config.yaml
image_size: 32
horizontal_flip: true
moe: "top_k"
num_experts: 8
experts_per_token: 2
max_steps: 7200
lr_schedule: "step"
warmup_steps: 1440
weight_decay: 0.3
Rows from block 4 of a small self-supervised image encoder, named by matrix and row number. Rows with one number belong to one neuron. Each number is 128 + 32 x the weight over its row's rms, rounded and kept within 0 to 255. All counts start at 0. Numbers have three digits each.
After each neuron's rows are labels from the 100 images, of 14976, where the neuron reaches its largest size: "top examples" is what is common among them. Only what is clearly more common there than usual is listed. The data: capsule endoscopy frames (Kvasir-Capsule).
# gate: MLP gate (model.blocks.4.mlp.gate.weight, 576x192), inputs 160-191
# fc1: MLP up (model.blocks.4.mlp.fc1.weight, 576x192), inputs 160-191
# fc2: MLP down (model.blocks.4.mlp.fc2.weight, 192x576, transposed), outputs 160-191

gate.567:118107097132161141112096098094163147112107146085144159158174182104124070157119127091061142173115
fc1.567:104153095115160108103119134113097128105060081127196161134142139101132115095108109152097151124195
fc2.567:153096088074187091173115131162148129145059138119162123134138195131111112150150148128188112167107
top examples: finding: pylorus

gate.407:109162108092104084088115111132152144129081106156135095168155092131108102083103078146106148119146
fc1.407:142058127192064070147172109145143096108098144089073122177106125127163127047092109119126178132105
fc2.407:115141167139120156119127115159137119153179085133135130087108114159107120074148146056120085116126
top examples: finding: reduced mucosal view

gate.363:115162094086167110068120153088102152122141160133163127144141121176128146149124096129135156139190
fc1.363:100141169148090094116168161103176124115176159077148113144128128126145146193133108135134051139096
fc2.363:116116080113193140153144143155132162100123118168059191069124078122150110097097173141136193107109
top examples: finding: ileocecal valve

gate.26:080137129115137131150150158082127135106149207108068114068137101176132143155131145107157077102038
fc1.26:160166093114158090164086129083128165092096124155184160113068065197087084074122088156122102081137
fc2.26:111132147103177187126153102172100162155168128140121165032166120109091099126127167131055157116158
top examples: finding: blood fresh

gate.251:095143124104106092072143136100163134142135148132063089159104074151114156153121085166122110073067
fc1.251:092091140128054106064140122124172121129155128093055098181114112082173172150131118156123120114108
fc2.251:101094117159100125107087159170144147134093144146099140099065117129116123058116108130130171095143
top examples: finding: ileocecal valve

gate.217:105148093094127105159092167109082118089145098131156148136154195109106124139134169198107125095168
fc1.217:129128165114129139164123167119118071159167152125176131099194199073134193141147141172113153167183
fc2.217:130133220117134151158115117145083114147142201128117121095101139095103076145123116142127146104120
top examples: finding: angiectasia

gate.521:083133138151103062109110093106111101116099157151073120160117088151038100104097130132063190055126
fc1.521:082120163140073136122112078112194094138133176154110115196150132124116102122101125137064171127128
fc2.521:208111197140141137114131172203092112167119127152172140153117163089116172155140100100159147128151
top examples: finding: ileocecal valve

gate.313:106109178141056112130165133095144097116147156156069128157139136117141134107110137088116189158131
fc1.313:107118115177113136168163111116130090125153177070084107150091133121182171093121093148136151118146
fc2.313:132105121117126122058081120061158075125166069154171142120091131091128134144080159146114170157148
top examples: finding: reduced mucosal view

gate.557:091119130113129118135071077090131088105093106156121180151121135096118095132067134137017156115138
fc1.557:183099102174143163159170130204137109173165122117134118118120121082106133154173163116210141108150
fc2.557:106081163134084112130128172082129159028126138125133172149129060168171119121035088138123152145153
top examples: finding: pylorus

gate.227:112135121096146101102059107076117126082116081135147161148146126104116124112047086128092107149148
fc1.227:142143154121094147099060156120137160149087094158192144183125144111105121117082133129084117124128
fc2.227:114081133069120098144152091101145106130127160117118105100154140111177123124133128185082143103152
top examples: finding: pylorus

gate.286:096180050102135142135123083103148101163141107116097116096105150176081090099146132166105188095153
fc1.286:143145189107108128160109132132133151129117163137198128149095087127143146129118094188124095114087
fc2.286:117151082105159141185144120000137156118150149082091150071132186148137113131154128151122149143120
top examples: finding: pylorus

gate.522:108129118157111109089085117074051120133107097103080102141085135151131138086105110171109136094148
fc1.522:093162117145108096076111091131016146151112090097103126167084132122080097091117134151104163146130
fc2.522:162101196197130120139126181099152120151116134128172070129096088136059135181119133103186094119123
top examples: finding: pylorus

gate.389:113132088131169096142129130122142095102096098149159110125120125126091137152140130128134107079157
fc1.389:166165125104112118173137147133136175102117138113088104104112110177132126069125131146150063136044
fc2.389:117148135111125129140157146098136125126147063071161135159189091139129110137106142160106130139172
top examples: finding: ileocecal valve

gate.108:106182132122158144157100080082102145118102126076137147122121084179091099115076114132110112094082
fc1.108:144095138124076096140156086131130088100135097128086131195094180087211127059116096160100161125126
fc2.108:128106091133146169111095122091113141134123089115132093087132191090184168136162127109120168116128
top examples: finding: pylorus

gate.226:091160076099129071105106101070061158078098104176120100115104116172140128078075089162112103128116
fc1.226:100101165158092123106134156147073088123193134089096137171186166126206148117089111100128144198146
fc2.226:136080154114122138093097183121087106100099085100136109124090125149158153147126106151129084156141
top examples: finding: pylorus

gate.164:099145054134119127128130154100091151120129088105084111122066144165146107077140095160138113091118
fc1.164:125108142141105121117143124156104139152148135125105133116077150107103106080145091182107178104176
fc2.164:169109166091156095186152119096127083119125125122117079152161142173114135111129067134165045140081
top examples: finding: ileocecal valve; finding: blood fresh

gate.284:149153155073150146114036103100106136137089129179173168152142111103110154164100133113059129139134
fc1.284:175139135132174151148098152154101126168148115131190116149140118097108135171150125109116119119139
fc2.284:115120112128075147101107146146171152075148134149128167143106104104125122140109119136119165168176
top examples: finding: pylorus

gate.16:079107133172136093120131137099143083118171162100080111080125156127172131170120133154137105066124
fc1.16:140152079093162125085084118135109179120092091186171097115135111125086099088120117112107136168162
fc2.16:059158124100139118154112172087176153184113166108134117067174078148074119167123148197120140117188
top examples: finding: ileocecal valve

gate.124:127109083114159133155157140108113103104139108053060173105107138126179119131125109134141135066105
fc1.124:108083178197120104171198099130172093146161178102108118126116091104137135137132155163133123159085
fc2.124:102123117102115178177110116051126129117096181150132133057116170130194097101125136139111148090138
top examples: finding: ileocecal valve

gate.120:128150125125091149180091039108135099135109116196086142104108130130101074117083189204073120131075
fc1.120:093130111089121136119146206152116150105183178102114116085120116130177156150114094067159137137127
fc2.120:116144109100165107128172078096125116127150119096113169103179076128143076146130180131112125091126
top examples: finding: ileocecal valve

gate.442:120101226185147159184144135117157078120121197093107191147124150083181128170108173083135120121119
fc1.442:163157089074169119105118104149106182122065119147166088124030105190071113114167095152130089090094
fc2.442:121135172087137090113122121132144166151055095155106126084127132124167104105125141168137167105145
top examples: finding: ileocecal valve

gate.498:122076144174089191143172138130169119106136171100029115183147146100200172167104151057142119135053
fc1.498:110132170176155126100124095160115117182127129146156130178171129077105120175146155158117180141200
fc2.498:127128156109215145127144056107095169121159128125086125054173124111160067130160176112125103065072
top examples: finding: angiectasia

gate.327:134118130143154138130121158127172204107092120117173171124121118102147134189076107078100125157103
fc1.327:119151118128150131194128141117175195093095136101152178111101100138222119137075087091118098134049
fc2.327:078096185168054132111127119159134058157147123107095115190214099089083115134108157147129133100143
top examples: finding: ileocecal valve

gate.518:087187094106122096130075106050099158092070098150139123122073094152080092132099146191092133103127
fc1.518:093126128100162134089106056091124148116142154168122092133206130088110118134088155135070155148161
fc2.518:156129121116093094119149145175145087149088042127110128139156089128161138104136137169155151115161
top examples: finding: pylorus

gate.177:106124150164115116103093117109164149088089104069130159181127122097125119190076126071048143140123
fc1.177:151108087140101123132173155160138107147168152113066106154126131121097193139184115109144164156167
fc2.177:116141109104104145145101118109134167074120151147135186105141113128186071095089106140095169128158
top examples: finding: pylorus

gate.405:087122123145133135125102072068173096099120168144122173114141089123130093144031107130081136134102
fc1.405:147103097105101100141169181149150141108124122134047137095097115162168137080142111113187102123061
fc2.405:106141130085153175088111036153129152173167144130159156075131138104106067103148103125052141142135
top examples: finding: blood fresh

gate.418:108136131143115139132097122113124176112106121096157172131081157115153100136085139176072116147142
fc1.418:160090143112129101123157140127167085120121160168081089172112110140166178109184090095152137170129
fc2.418:139172099115163123159126074106119169115135094114132133085077153143116083137160146101091117116067
top examples: finding: pylorus

gate.62:101182154082202127104122130114122096161100182178173081106149122181115156159162118159097136145162
fc1.62:152131139118179129073132095117156090160112127174168090153149112124146158120115098158086170166160
fc2.62:101167066168144144101143095183110125103167088121147103152117133143141163109098104057109101139104
top examples: finding: ileocecal valve

gate.71:121136128097191130059087126103123182142065130144215135129146089141127143161094125125109097151157
fc1.71:124157094108155092116159097138154123143062098122151142178150108174138122102097103155106160122137
fc2.71:194176123106100118158127151166050050124162125094128117145155134152118135113144114153118071093089
top examples: finding: ileocecal valve

gate.535:102133176077169069123090151058082173086113155133167151086179109163089120175102110110116086115168
fc1.535:148131108093140083112065075096104114096088066183160137166090158128108120106089128160072155141150
fc2.535:086120115152084106099154189187157147188093145089096055140115114170104150111165113145169122079149
top examples: finding: pylorus

gate.247:187075121125147097132107142124085138088083076102183140157079102121147137076108088142123090098125
fc1.247:180080097101164146093122122139125125096119060149141146116171192073116128098101164108114134147179
fc2.247:125152139136152077113158146100114180114147176136113118125115123121044119194142136112150104147134
top examples: finding: pylorus

gate.559:120094194127101179113064102116147115146072113145173104197121146098086151162097129119031151117148
fc1.559:147070177169135184096130136150108085164154130152071138171155167069124161159147178146142124132154
fc2.559:119120123105135124122160070156150146087139151134171172123153048111109092149071143137093166135130
top examples: finding: lymphangiectasia

gate.376:079144093097121069073110098099107135096057142126068154128074142167161116141115119140083133148145
fc1.376:143109157134101136093161099153158087131135144099098102145163155103107172161147153071135155149159
fc2.376:140132108088132164073110128031117134041112134200164184143173086138115093142063177100177103135119
top examples: finding: pylorus

gate.186:152157118107119101161103120138109150145089102115183159150141135124160091133128131157117182097165
fc1.186:120151163109137147155133173121129146154147221116157115104191175123092155192155174105160110120115
fc2.186:150156172109136124094135111170095097156146112106138108112167120034149130157143145148087122112160
top examples: finding: reduced mucosal view

gate.491:105167143107163161170116180103069099160162169075174121080134149149092134153159136115118127139182
fc1.491:162091193142141138173160126129185079116164149067132157123159132114103131150135152091120163107113
fc2.491:134148109172144100183146126178072089159177123131150109175135164168083158084109135076152080112120
top examples: finding: pylorus

gate.291:156130139086160140104105106107075128162099148103176157118111158141159113088108123091106190143127
fc1.291:177108130105175092136104138118101101078083107139157176132080112134166156099095083106129140128114
fc2.291:162080158166140078143131082130117084117164122128096086170132153132106161127103123148164086087061
top examples: finding: pylorus

gate.153:095160136140120134104097055104155151133074129118096120149158175115068078172095149152045126149137
fc1.153:070181071099101092108116081105120157137097133118125119110105137111154086090106123199045124090111
fc2.153:189113129178114072146094157193181132148060088105198076148132152164112187146131108133161131153155
top examples: finding: ileocecal valve

gate.59:119111169171101163086085116112117150121142141197122141112127155104094123141103174105122099155111
fc1.59:107102130121144116118169087131083166132176173074039125107121161144160096141134112114152107101080
fc2.59:122130123117201112172148110109112134128169117105139155093184148143081107153114151150115126115124
top examples: finding: ileocecal valve

gate.391:094134117082104096131101091109127140108142140140055081105123097147089085105110120161127095036069
fc1.391:104055161161114126165152112121179097100138169103048166138157182108153093144109179103129141169079
fc2.391:127120100080113128093134172121133107118129054144158141134151075164162161100125113095131112173156
top examples: finding: ileocecal valve

gate.459:136163126093095123121089068107087099135130122166154131114124179118140097106114129172058141144189
fc1.459:105121134122145119102081048097092118140125137130160134141133109136082085113073105184058152144141
fc2.459:170093167184115079136121175174181100124087153135166087151127122136090167169083121145169113142149
top examples: finding: pylorus

gate.161:160081162189104151195132130152164079141137160146127141183127178112210142112123134077098167105128
fc1.161:108147112110178115123145148105124137098128105057116171087147101126115123173135109167163082140111
fc2.161:163141145138140102183129170015089097091158148121110134131133197146183137108121096120117082133093
top examples: finding: lymphangiectasia

gate.462:119175103081168077159097126070084131118092120137168139104147068196088096130121083170101118078163
fc1.462:124118164132098127140092048113135100128137085131110129195113202063171100139109155127069117151135
fc2.462:169145122133108146129102154111187136165082117131140021148104129184096164133163134124160088107131
top examples: finding: blood fresh; finding: pylorus

gate.231:086115092109155086061117099114115086175155144157052077113106148151136144143153097173108154103191
fc1.231:097160075082152084064086111118114093161118162179087063150117125158072123105151105143124198120189
fc2.231:108146110138112192164103058179134101149111096123120119116152118113173136116075132134085140106111
top examples: finding: reduced mucosal view

gate.24:063169134111198086106154091127127143161141138090108124105145076134134082110108110194119138121100
fc1.24:130095088161095077150149162128149096118124078111031116170121131116147190120112112135164083105108
fc2.24:107131099154109150150096069094115183159093101104047141128177148074149094133147186161109151057106
top examples: finding: ileocecal valve; finding: pylorus

gate.360:145122125148154164151123102108107115118103105135178158135140196114104065136116151120122145157129
fc1.360:081153085091089096088136115143167163126119159157080055143106076183093119112156108116146138137097
fc2.360:119100147098189141144142056107130086166160116162137100087136147144123110123158150096159107107097
top examples: finding: pylorus

gate.203:080118192197118154113131093145127036157209170065130120143141139115126114153120141125139095097083
fc1.203:155141149068152126102089044112095136127110080181185103087141141127052096119121126125083118153126
fc2.203:142121126092133106133113205194083124083082098153149193131094101177141130106061078124125148171145
top examples: finding: pylorus

gate.139:077122146102152128113082057105078117108140132117121174144173121089138096128068102161025129138119
fc1.139:154108121116124145180149188173129132129153111120081110129139072128095154135168157109197116098094
fc2.139:095104169090142162117163108069101128086195132145113188084155084109167097092122137135123125158138
top examples: finding: pylorus

gate.555:125174153117144133155099119100184141144093181138100158069140070174122090122087128128098112135093
fc1.555:140140146112141109104092110100129139134096189117149158130106154155155123145106126169109105154122
fc2.555:200154198116110086132124132194099069105150077093149135152126106127140141105106090078127094123124
top examples: finding: ileocecal valve

gate.404:121098107149084148113172150138172125123116137145013079162163136129157182157161177133163081112106
fc1.404:117134145088062115148158181123150129086128107141035114122122137153143158077120107127138091139104
fc2.404:142125125169077106107109197152145085120105100092171148215107109132121156143127108126156141151175
top examples: finding: angiectasia

gate.323:089139121091137135109088095095106100101123108146138145131160101099121125135070137128028160150205
fc1.323:089151105112128091124099114105087150113117126097150162121087159171188076108122096162097131164116
fc2.323:140170102087122137140094143194170151192034135119121086142121161154073125146177162149143121104140
top examples: finding: pylorus

gate.436:157081103146183104146129099105115155099085062078158140129092133083130110124105124117112124123079
fc1.436:136127051096138114079074130131096106134142096162154105147147146107094130160143133111112162174203
fc2.436:164116093104142086080114170110118202103076151127163163175117099128112133183147132143140106127154
top examples: finding: pylorus

gate.400:104161124094180117080070120091130125139051114146187118165123091148096110137122091133067105091195
fc1.400:109066117181141092110146189182145154149131169121060082159162131123111156148146152138210111119104
fc2.400:136133120156126176123102112091111146092184144151192177129120134122112153125096127086105141181175
top examples: finding: pylorus