config.yaml
width: 192
projector_out: 128
warmup_steps: 1440
Rows from block 4, named by matrix and row number. Rows with one number belong to one attention dimension. Each number is 128 + 32 x the weight over the matrix's rms, rounded and kept within 0 to 255. All counts start at 0.
# v: attention value (model.blocks.4.attn.v.weight, 192x192), inputs 0-63
# proj: attention output (model.blocks.4.attn.proj.weight, 192x192, transposed), outputs 0-63
v.145 [150 116 168 129 168 115 156 131 121  99 150 154 145  48 184  84 145  83 206 132 183 191 106 171 122  95 111 196 170 139 103 161 101 190 134  86 133 114 124  90  68 132 134 132 168 143 122 127 130  93  47 101 177 116 150 139 164 120 147 120  70 123  61 114]
proj.145 [ 99 121 127 137 128 115 124 102 138 130 101 140 128  98  86  95  82 166  70 199 127 152 115 116 117 119 144 105 105 112 106 141  84  40 141 151 108  74 120 121 143  96 169  98 133 149 151  46 121 131 163 198 117 146 134 122 131 162 148 103 130 118 167 144]
v.146 [175 128  88  60  82 116  99 104 104 123 181 151 192 106 156 174 153 144 170 154 117 209 111 174 118  80 109 102 159 150 157 113 168 132 161 123 132 139 122 108 103 108 127 108  77 144 129 174  96  97  90  98 129  89  56  74 114  67  63  65  93 100  82  69]
proj.146 [115 195  88  68 126 184 131 180 123 140 138  43 104 111  71 158  85  45  81 115 158  83 134 149 135 107 151 166 157 119 178 144 174 207 157 113  73 134 148 188 137 176 118 146  50 118  86 178 115 128 128 102  93 158 153 219 158 243 155 124 143 163 158 142]
v.147 [169 157  90 113 122 119 114 140 133 134 148 123 103 114 126 127 106  95  93 137  68 106 165 123 110 123 124 101 112 112 107 159  82 188 118 128 120 160 213 151 144 124 154  91  86 111 112  80 140 137 154 131  95 171 127 151 143 165 128 104  96 125 172 122]
proj.147 [107 118 135 104 146 183 116  90  97 152 117  99 195 143 139 182 122 100 126 137 203 122 112 115 147 137  85 146 151 170 111 109 195 141 106 104 138 161  68 122 118 107  84 161 133 191 123 189  83  83 117  70 196  70 176 135 124 140  69 120 157 129  95 126]
v.148 [132 151  74 111 115 107  97 139 164 163 159 135  84 119 133 138 134 129 122 123  79  99 143 132  96 114 134 122 101 108  91 142  82 216  89 107 165 143 205 147 171 155 155 120  87 104 122  73 110 124 112 126 101 175  86 121 136 133  89 111  73 117 161  91]
proj.148 [151  99 155 143 165 187 157 110 109 138 102 117 131 105 159 103 153 171  94 165 164 118 132  66 138 144 123  89 111 141  88 124  98  39  69 145 137 100  83  83 128  65 148 142 184 141 188 119 157 127 175 119 142 125 152 147 167 158 153 130 164 133 114 131]
v.149 [156 140 210 155 132 105 127 135  92 130 133 128 143 136 140 157 121  99 120 103 133 153 144 130 140 153 114 144 126 126 121 124 138 123 139 141 124 122 124 164  69 154 113 127 133 145 119 124 139 136 148 176 153 129 136 140  91 116 118  77 145 139 115 123]
proj.149 [ 87 110 110 183 157 105 115 153 110 157  75 138 109  66 114 129 114 112 121 139 124 125  94 134 145 106  94 114 141 131  81 105  98 131  81 128 134  86 148 110 111 150 126 104 155 153 186  75  87  93 145 172 138 145 156 112  88 152 147  94 127  81 130 122]
v.150 [149 119  86 103 124  38  79 146 122 136 154 177 142 149 178 119 123 149 186 175 107 108 174 115  90 117 100  86 132 111 101 130  79 238  95 122  95 112 240 158 153 127 176  85 118 114 140  55 123 110 116 117 109 150  31  47 109 110  92  69  26 107 167 125]
proj.150 [123 116 150 175 183 175 154 168 147 155  85 120 104  95 125 114 116 123  91 175 184 117 105  69 143 181 127  94 108 162  30  98  96  31  62 125 172  89  95  87 111  83 156 144 163 174 168 102  90 125 204 143 132 120 186 197 146 177 163 116 166 133 125 176]
v.151 [ 82  73 122 105 125 147 133 118 140 101 135  95 149  66  64  77 147 135 141 103 134 141  67  95 138  45 158 110 111 145 156 151  69 103 118  81 138  92  75  88 132  88 148 150 135 143 117 158 135 102 113  90 130 134 147 161 148 131 144 226 113 122 133 132]
proj.151 [143 146 176 134 143 113 175 107 108 117  99 207  86 139 166  94 174 137 133 163  80 137 132 113 105 195 130 122 113  71  88 138 153  59 110 152 168 157 110  77 110 125 158 141 220 132 168  71 142 156 144 163 154 121 103 116 140  34 139 196  99 151 134 119]
v.152 [121  84 109  99 124  97 114  36 155 133 120 136 183 176 123  91 144 203 180 122 146 139 140 108 108  85 135  67 105 188  92 143 107 103  73 117 187  73 120 142 218 122 172 142 127 148 132 182 134 122 122 149 125 131  60  54  72  74  56 158  75 112  73  95]
proj.152 [116 188 126 124 134 173 166 193 143 103 170 101  81 108 145 151 137  84 116 109 159 132 108 110 164 125 145 121 155  97 137 108 169 125 156 130 116 174 133 128 124 149 139 131 118  93 125 183 120 135 133  69 106  94 162 221 182 175 165 160 149 146 142 131]
v.153 [ 98 161  81 129 118 141 135 140 140 176 117 110 118 209 108 165 139 160 130 120 151  81 156 119 127 155 137 115 120 102 113 109 141 127 153 120 162 158 124 148 219 142 106 131 109 115 166 134 109 160 150 150 104 104 100 102  86  98  99 126 146 131 147 137]
proj.153 [123  66 132 151 149 124 153 155 117  95 152 115 119 105 169 122 196 156 120  91 101 173 121 133 139 121  89 123 146 150 113 134 149 134  94 150 143 113 109 109  70 147 134  69 143 100  87 172 154 110 129  60  84 174 126 133 203 184 135  97 174 117  85  71]
v.154 [ 94  84  75 100  83 162 105  93 159 170 176 159 146 178 133 177 190 154 139 125 155 132 124 171 124 127 183 147 135 109 143 140 195 134 163 138 172 154  81  94 182  98  99 139  87  85 129 170 114 110  94 112 124 111  76  52 100  84  48 153 143 120 108  67]
proj.154 [115 131 126  80 135 152 123 198 132 147 119 101  78 116 131 113 141 143  89 146 124 151 149 103 162 125 156 111 154 124 105 154 129 122 112 153  92 137 126 126 120  95 143 101 133  81  91 133 138 166 164 101 100 146 144 161 213 205 151 146 192 106 151 155]
v.155 [100  97 169 207 158 127 139 102 140 128 103 120 115 182 124 176 124 142 104  99 143  84 127  97 159 151 160 134  99 118 119  69 133  98 126 161 121 133  73 159 145 124  98 150 128 119 131 161 157 165 150 156 155 139 147 136  74 118 141 153 193 141 131 173]
proj.155 [142 115 169  92  74  72 130 131 130  49 194 173 190 153 174 120 170 135 174 131 118 187 109 123 113 152 129 120 124 117 147 162 199 134 167 143 158 180 121 114 111 109 153 126 159 103  92 138 173 150  78  66 153  70 100  85 164  40  87 155 111 173  89  90]
v.156 [175 161 162 161 126 145 148 106  80 133 118 114 157 143 108 109  78 170 118 108 141 177 134 147 151 114  83 182 103 175 160 106 148  88 133 160 135  95  82 167 117 111  78 122 180 149 123 133 127  96 115 138 165 105 142 151 127 129 140  84 156  82 112 118]
proj.156 [104 150 115 206 141 124 159 142 139 131 104 138  54  90 113  89 113 123 111 109 114 111 108 117 130 110 124 107 142  98  90 108  44  85 111 119 168  69 192 110 104 172 192 127 121 134 174  81 108 142 160 189  58 195 149 145  76 157 211 104 110 146 151 123]
v.157 [ 50 147 128 144 128 125 137 133 181 173 108 149  78 146 150 116 156 128 106 101 115  74 124 112  97 178 114  68 137  81  53 140 121  88  53  62 176 113 139 129 120 218 156 161 137 145 178 129  87 184  94 169 127 110 105  92  99  89 103 156 129 173 125  64]
proj.157 [118 145 156 110 154  99 133 108  95 117 138 137 137 128 123 139 165 181 133 161 135 157 138 133 146  91 166 157 121 126 169 124 169 169 134 190  79 160 112 147 179  85  83  89 146  89  66 110 158  86 154  62 120 175 106 113 183 148  95 149 143  89 147 103]
v.158 [154  84 144 129 105  68  76  94 126 148 141 171 152 182 165 118 143 172 157 117 105 124 125 110 101 121 130 133 116 131 129 116 101 150 111 152 147  94 142 162 151 101 147 118 120 126 142 119 117 110 127 121 122 142  53  59  74  75  80 117  95 105 126 108]
proj.158 [113 127  95 112 131 138 146 147 132 109 170 103 140 111 140 157 124  96 105 154 179 119 105  80 162 136 136  80 124 118  94 126 164 113 125 124  95 151 150 117 151 143 164 137 124 133 135 157 127 151 159  86 118 113 142 183 159 203 140 108 160 181 160 118]
v.159 [ 81 101 128 143 133 169 140 102 122 125 109 101 131 141  73 128 116 134 113 116 153 119  99  94 151 114 156 102 113 150 137 118 162  57 148 142 125 146  49 117 162 107 121 135 131 112 120 191 146 164 145 138 120 113 164 151 125 133 139 188 207 148 115 149]
proj.159 [182 116 168 178 148  62 164 104  87  90 167 188 117 124 195 147 187 143 173  99 100 134 126 136 123 142  99 134 117  95 118 104 121 153 109 137 175 160 105 110 101 170 129 141 204 122 136 105 168 134 139  97 155 156  97 103 104  21 101 175  93 132 133  90]
v.160 [120 113 150 103 151 149 139 188 170 139 137 119  65 115 169 148 121  79 101  87 119 140 118 158 131 158 123 183 158  87  98  88 154 152 154 136 153 164 119  92  81 158 100 154 139 100 111 100 116 142 112  87 110 111 123 124 169 171 174 115 177 156 128 164]
proj.160 [123  65  93 139  98 108  70  54 111 155  98 156 158 148 133  70 145 238 127 151 104 153 178 155  93 121 137 132 125 158 151 119  35 103 115 110 104  85 118 118 147  65 101 112 147 140 158  75 146 149 115 163 148 158 125  49 129 107  79 104 107  81 140 115]
v.161 [ 60  65  98  60 133 174 148  76 184 103 118 141 161  73 139  53 179 138 194 138 178 151  84 130  99  71 156 102 170 169  89 194 154 123 109  84 186 106 111  48 153 126 181 132 147 113 107 221 133 121  44  80 126 107 157 106 162 116 125 219  79 143  37  94]
proj.161 [143 113 157 160 143  92 119 138 127 110 151 179  66 145 138 123 132 172 102 139  94  93 158 134 167 134 136 116  91 114 123 133  87  96 116 169 130 104 125 148 157 102 105 131 107  97 140  82 167 128 170 145 118 164 118 151 150 137 130 142 126 100 196 132]
v.162 [ 77  94 117  81 109 125  61 100  99 104 161  73 164 156  58 136 147 132 170 158 185 126  98 111 166  54 183 100  98 149 137 155 152  92 171 113 113 120  66  81 195 103 120 113  89  85 117 183 135 123 125 117 176 140 117 112 133 111  88 185 127  99 135 120]
proj.162 [151 153 123 175 181 153 165 145 123 137  68 141  57  76 133 148 148  66 119  89  76 134 104 130 157 143  86  92 149 113  76 131 109 108 132 142 167 118 104  97  28 158 189  86 164 163 163 107 100 139 124 179 130 158 137 169  82 101 204 115 121 119 117 141]
v.163 [107 139 168 157 156 136 168 151 138  90  91  98 103  60  86  80 111 103 120 124 152 111  98 106 123 109 101 129 129 130 110 152  73  75 100  82 127 117 129 102  86 153 129 170 152 149 152 129 131 146  97 149 166 137 226 210 185 157 191 175 118 152 105 162]
proj.163 [149 153 106  95  60  97 103  52 130  90 202 125 150 171 115 148 128 128 129  89  90 152 178 183  96  98 137 180 123  87 235 179 146 198 195 142 109 160 169 156 145 161 137 107  60 111  63 142 181 121  76 124 107 153  72  86  94  90 103  95 106 153 131  59]
v.164 [ 70  65 139 146 124 135 115  82 158  90 134 106 150 128  97 114 148 179 149  99 173 119  74  71 129  63 160  97 104 137 131 113 154  57 124 129 166 101  54  88 194 116 130 146 110 122 138 212 136 158 116 127 167 121 112 119 102 100 105 209 147 131 100 132]
proj.164 [171 113 150 157 130  64 147 149 121  74 175 158  86 104 170 123 175 133 125 108  61 121 140 119 129 166 116  99 112  97 114 144  98 103 130 170 150 116 130 109  89 174 165 104 150  73 133 103 183 159 139 139  84 180  85 146 138 142 165 136 131 157 168 123]
v.165 [126 118 149 179 151  71  76 131 136  64 118 112 118 125  69 100 114 120  89 103  62  92 139  65 105 112  86 104  60 121  82 124  51 147  80 106 116 110 163 172 168 115 171 124  76 166 136  85 144 134 163 183 130 182 125 163 118 145 124 146 102 117 184 174]
proj.165 [125 146 156  63  84 160 141 149 120 100 149 143 197 154 153 166 152 125 163 150 157 168 127 139 119 171 131 142 146 115 146 153 195 122 166 131 156 184 102 133 108  73 114 156 173 108 106 163 125 119  93  79 158  17 134  84 174  48  99 165 118 167  60 126]
v.166 [120 138 148 122 129 146 124 150 115  79 143 117 141  50  70  92 128  57 141 144 139 139  95 119 145  79 114 131 119 137 149 182  78 138 148  86 109 152 114  94  79 111 152  99  94 134 107 147 141 131 108 158 166 124 203 219 179 141 159 141 106 126 132 150]
proj.166 [139 140 105 145 142 127 118  96 114 126 129 102 122 132 113 140 119 100 126  79  66 135 139 190 100 134  93 166 126 107 154 130 123 185 142 140 133 132 117 124 112 172 114 112 118 131 105 143 118 101 108 146 125 157  78 100  67 101 131  84 113 106 111 100]
v.167 [123 129 131 107  92  79 114 108 128 140 135 159 159 129 154 154 139 161 151 158 172 140 146 111 122 134 112  85 112 131  71 151 137 109 102 103 173 120 149 136 135 167 165 132 117 139 177 145 107 143 115 173 124 110  65  70  74  67  83  85  82 119  99  73]
proj.167 [ 90 174  96 117 139 160 134 205 175 129 133  74  66 128  86 147 115  50  99  72 135 139 129 182 166  99 144 176 154 145 147 124 183 195 174 144  89 126 125 184 124 128  92 113  73  92  80 177  85 110 139  94  87 138 148 186 157 203 139 128 150  84 129 145]
v.168 [124 153 169 156 124  84 144 118 122 146 115 168 165  98 133 104 128 133 149 134 161 132 119 105 125 119  79 134 124 122 130 132 103  90  95 100 136  91 125 139 101 159 128 128 138 170 159 122 109 113 104 165 181 106 135 140  92  79 117  83  92 122 116  93]
proj.168 [146 212 103 129 153 133 183 147 158  94 129 110  77 121  75 122  79  98 138 128 103 157 127 162 150 113 164  95 113  70 151 159 146 159 200 186  96 124 176 175 137 162 165  91 137 111 108  96 144 157 158 168  94 148  81 136 140 133 176 130  82 123 159 142]
v.169 [143 149  71 100 130 185 147 179 138 112 152  85  74  70 106 141 103  55  80 122  93 133 128 179 125 116 167 163 162 114 146 165 125 180 175 129 102 205 167 106 105 142 128 117 106  87 108 104 124 121 118  90  86 151 171 186 206 194 162 144 148 131 155 123]
proj.169 [142  90 144 138 135 154 107  41  93 177  82 141 167 158 128 147 129 179 119 148 127 145 173 158 104 127  70 152 117 143 133  99  99 125  76 124 144 115  58 123 132  69  92 150 124 185 134  91 112  78 146 143 166 132 133  88  96  88  84 107 110  80 130 120]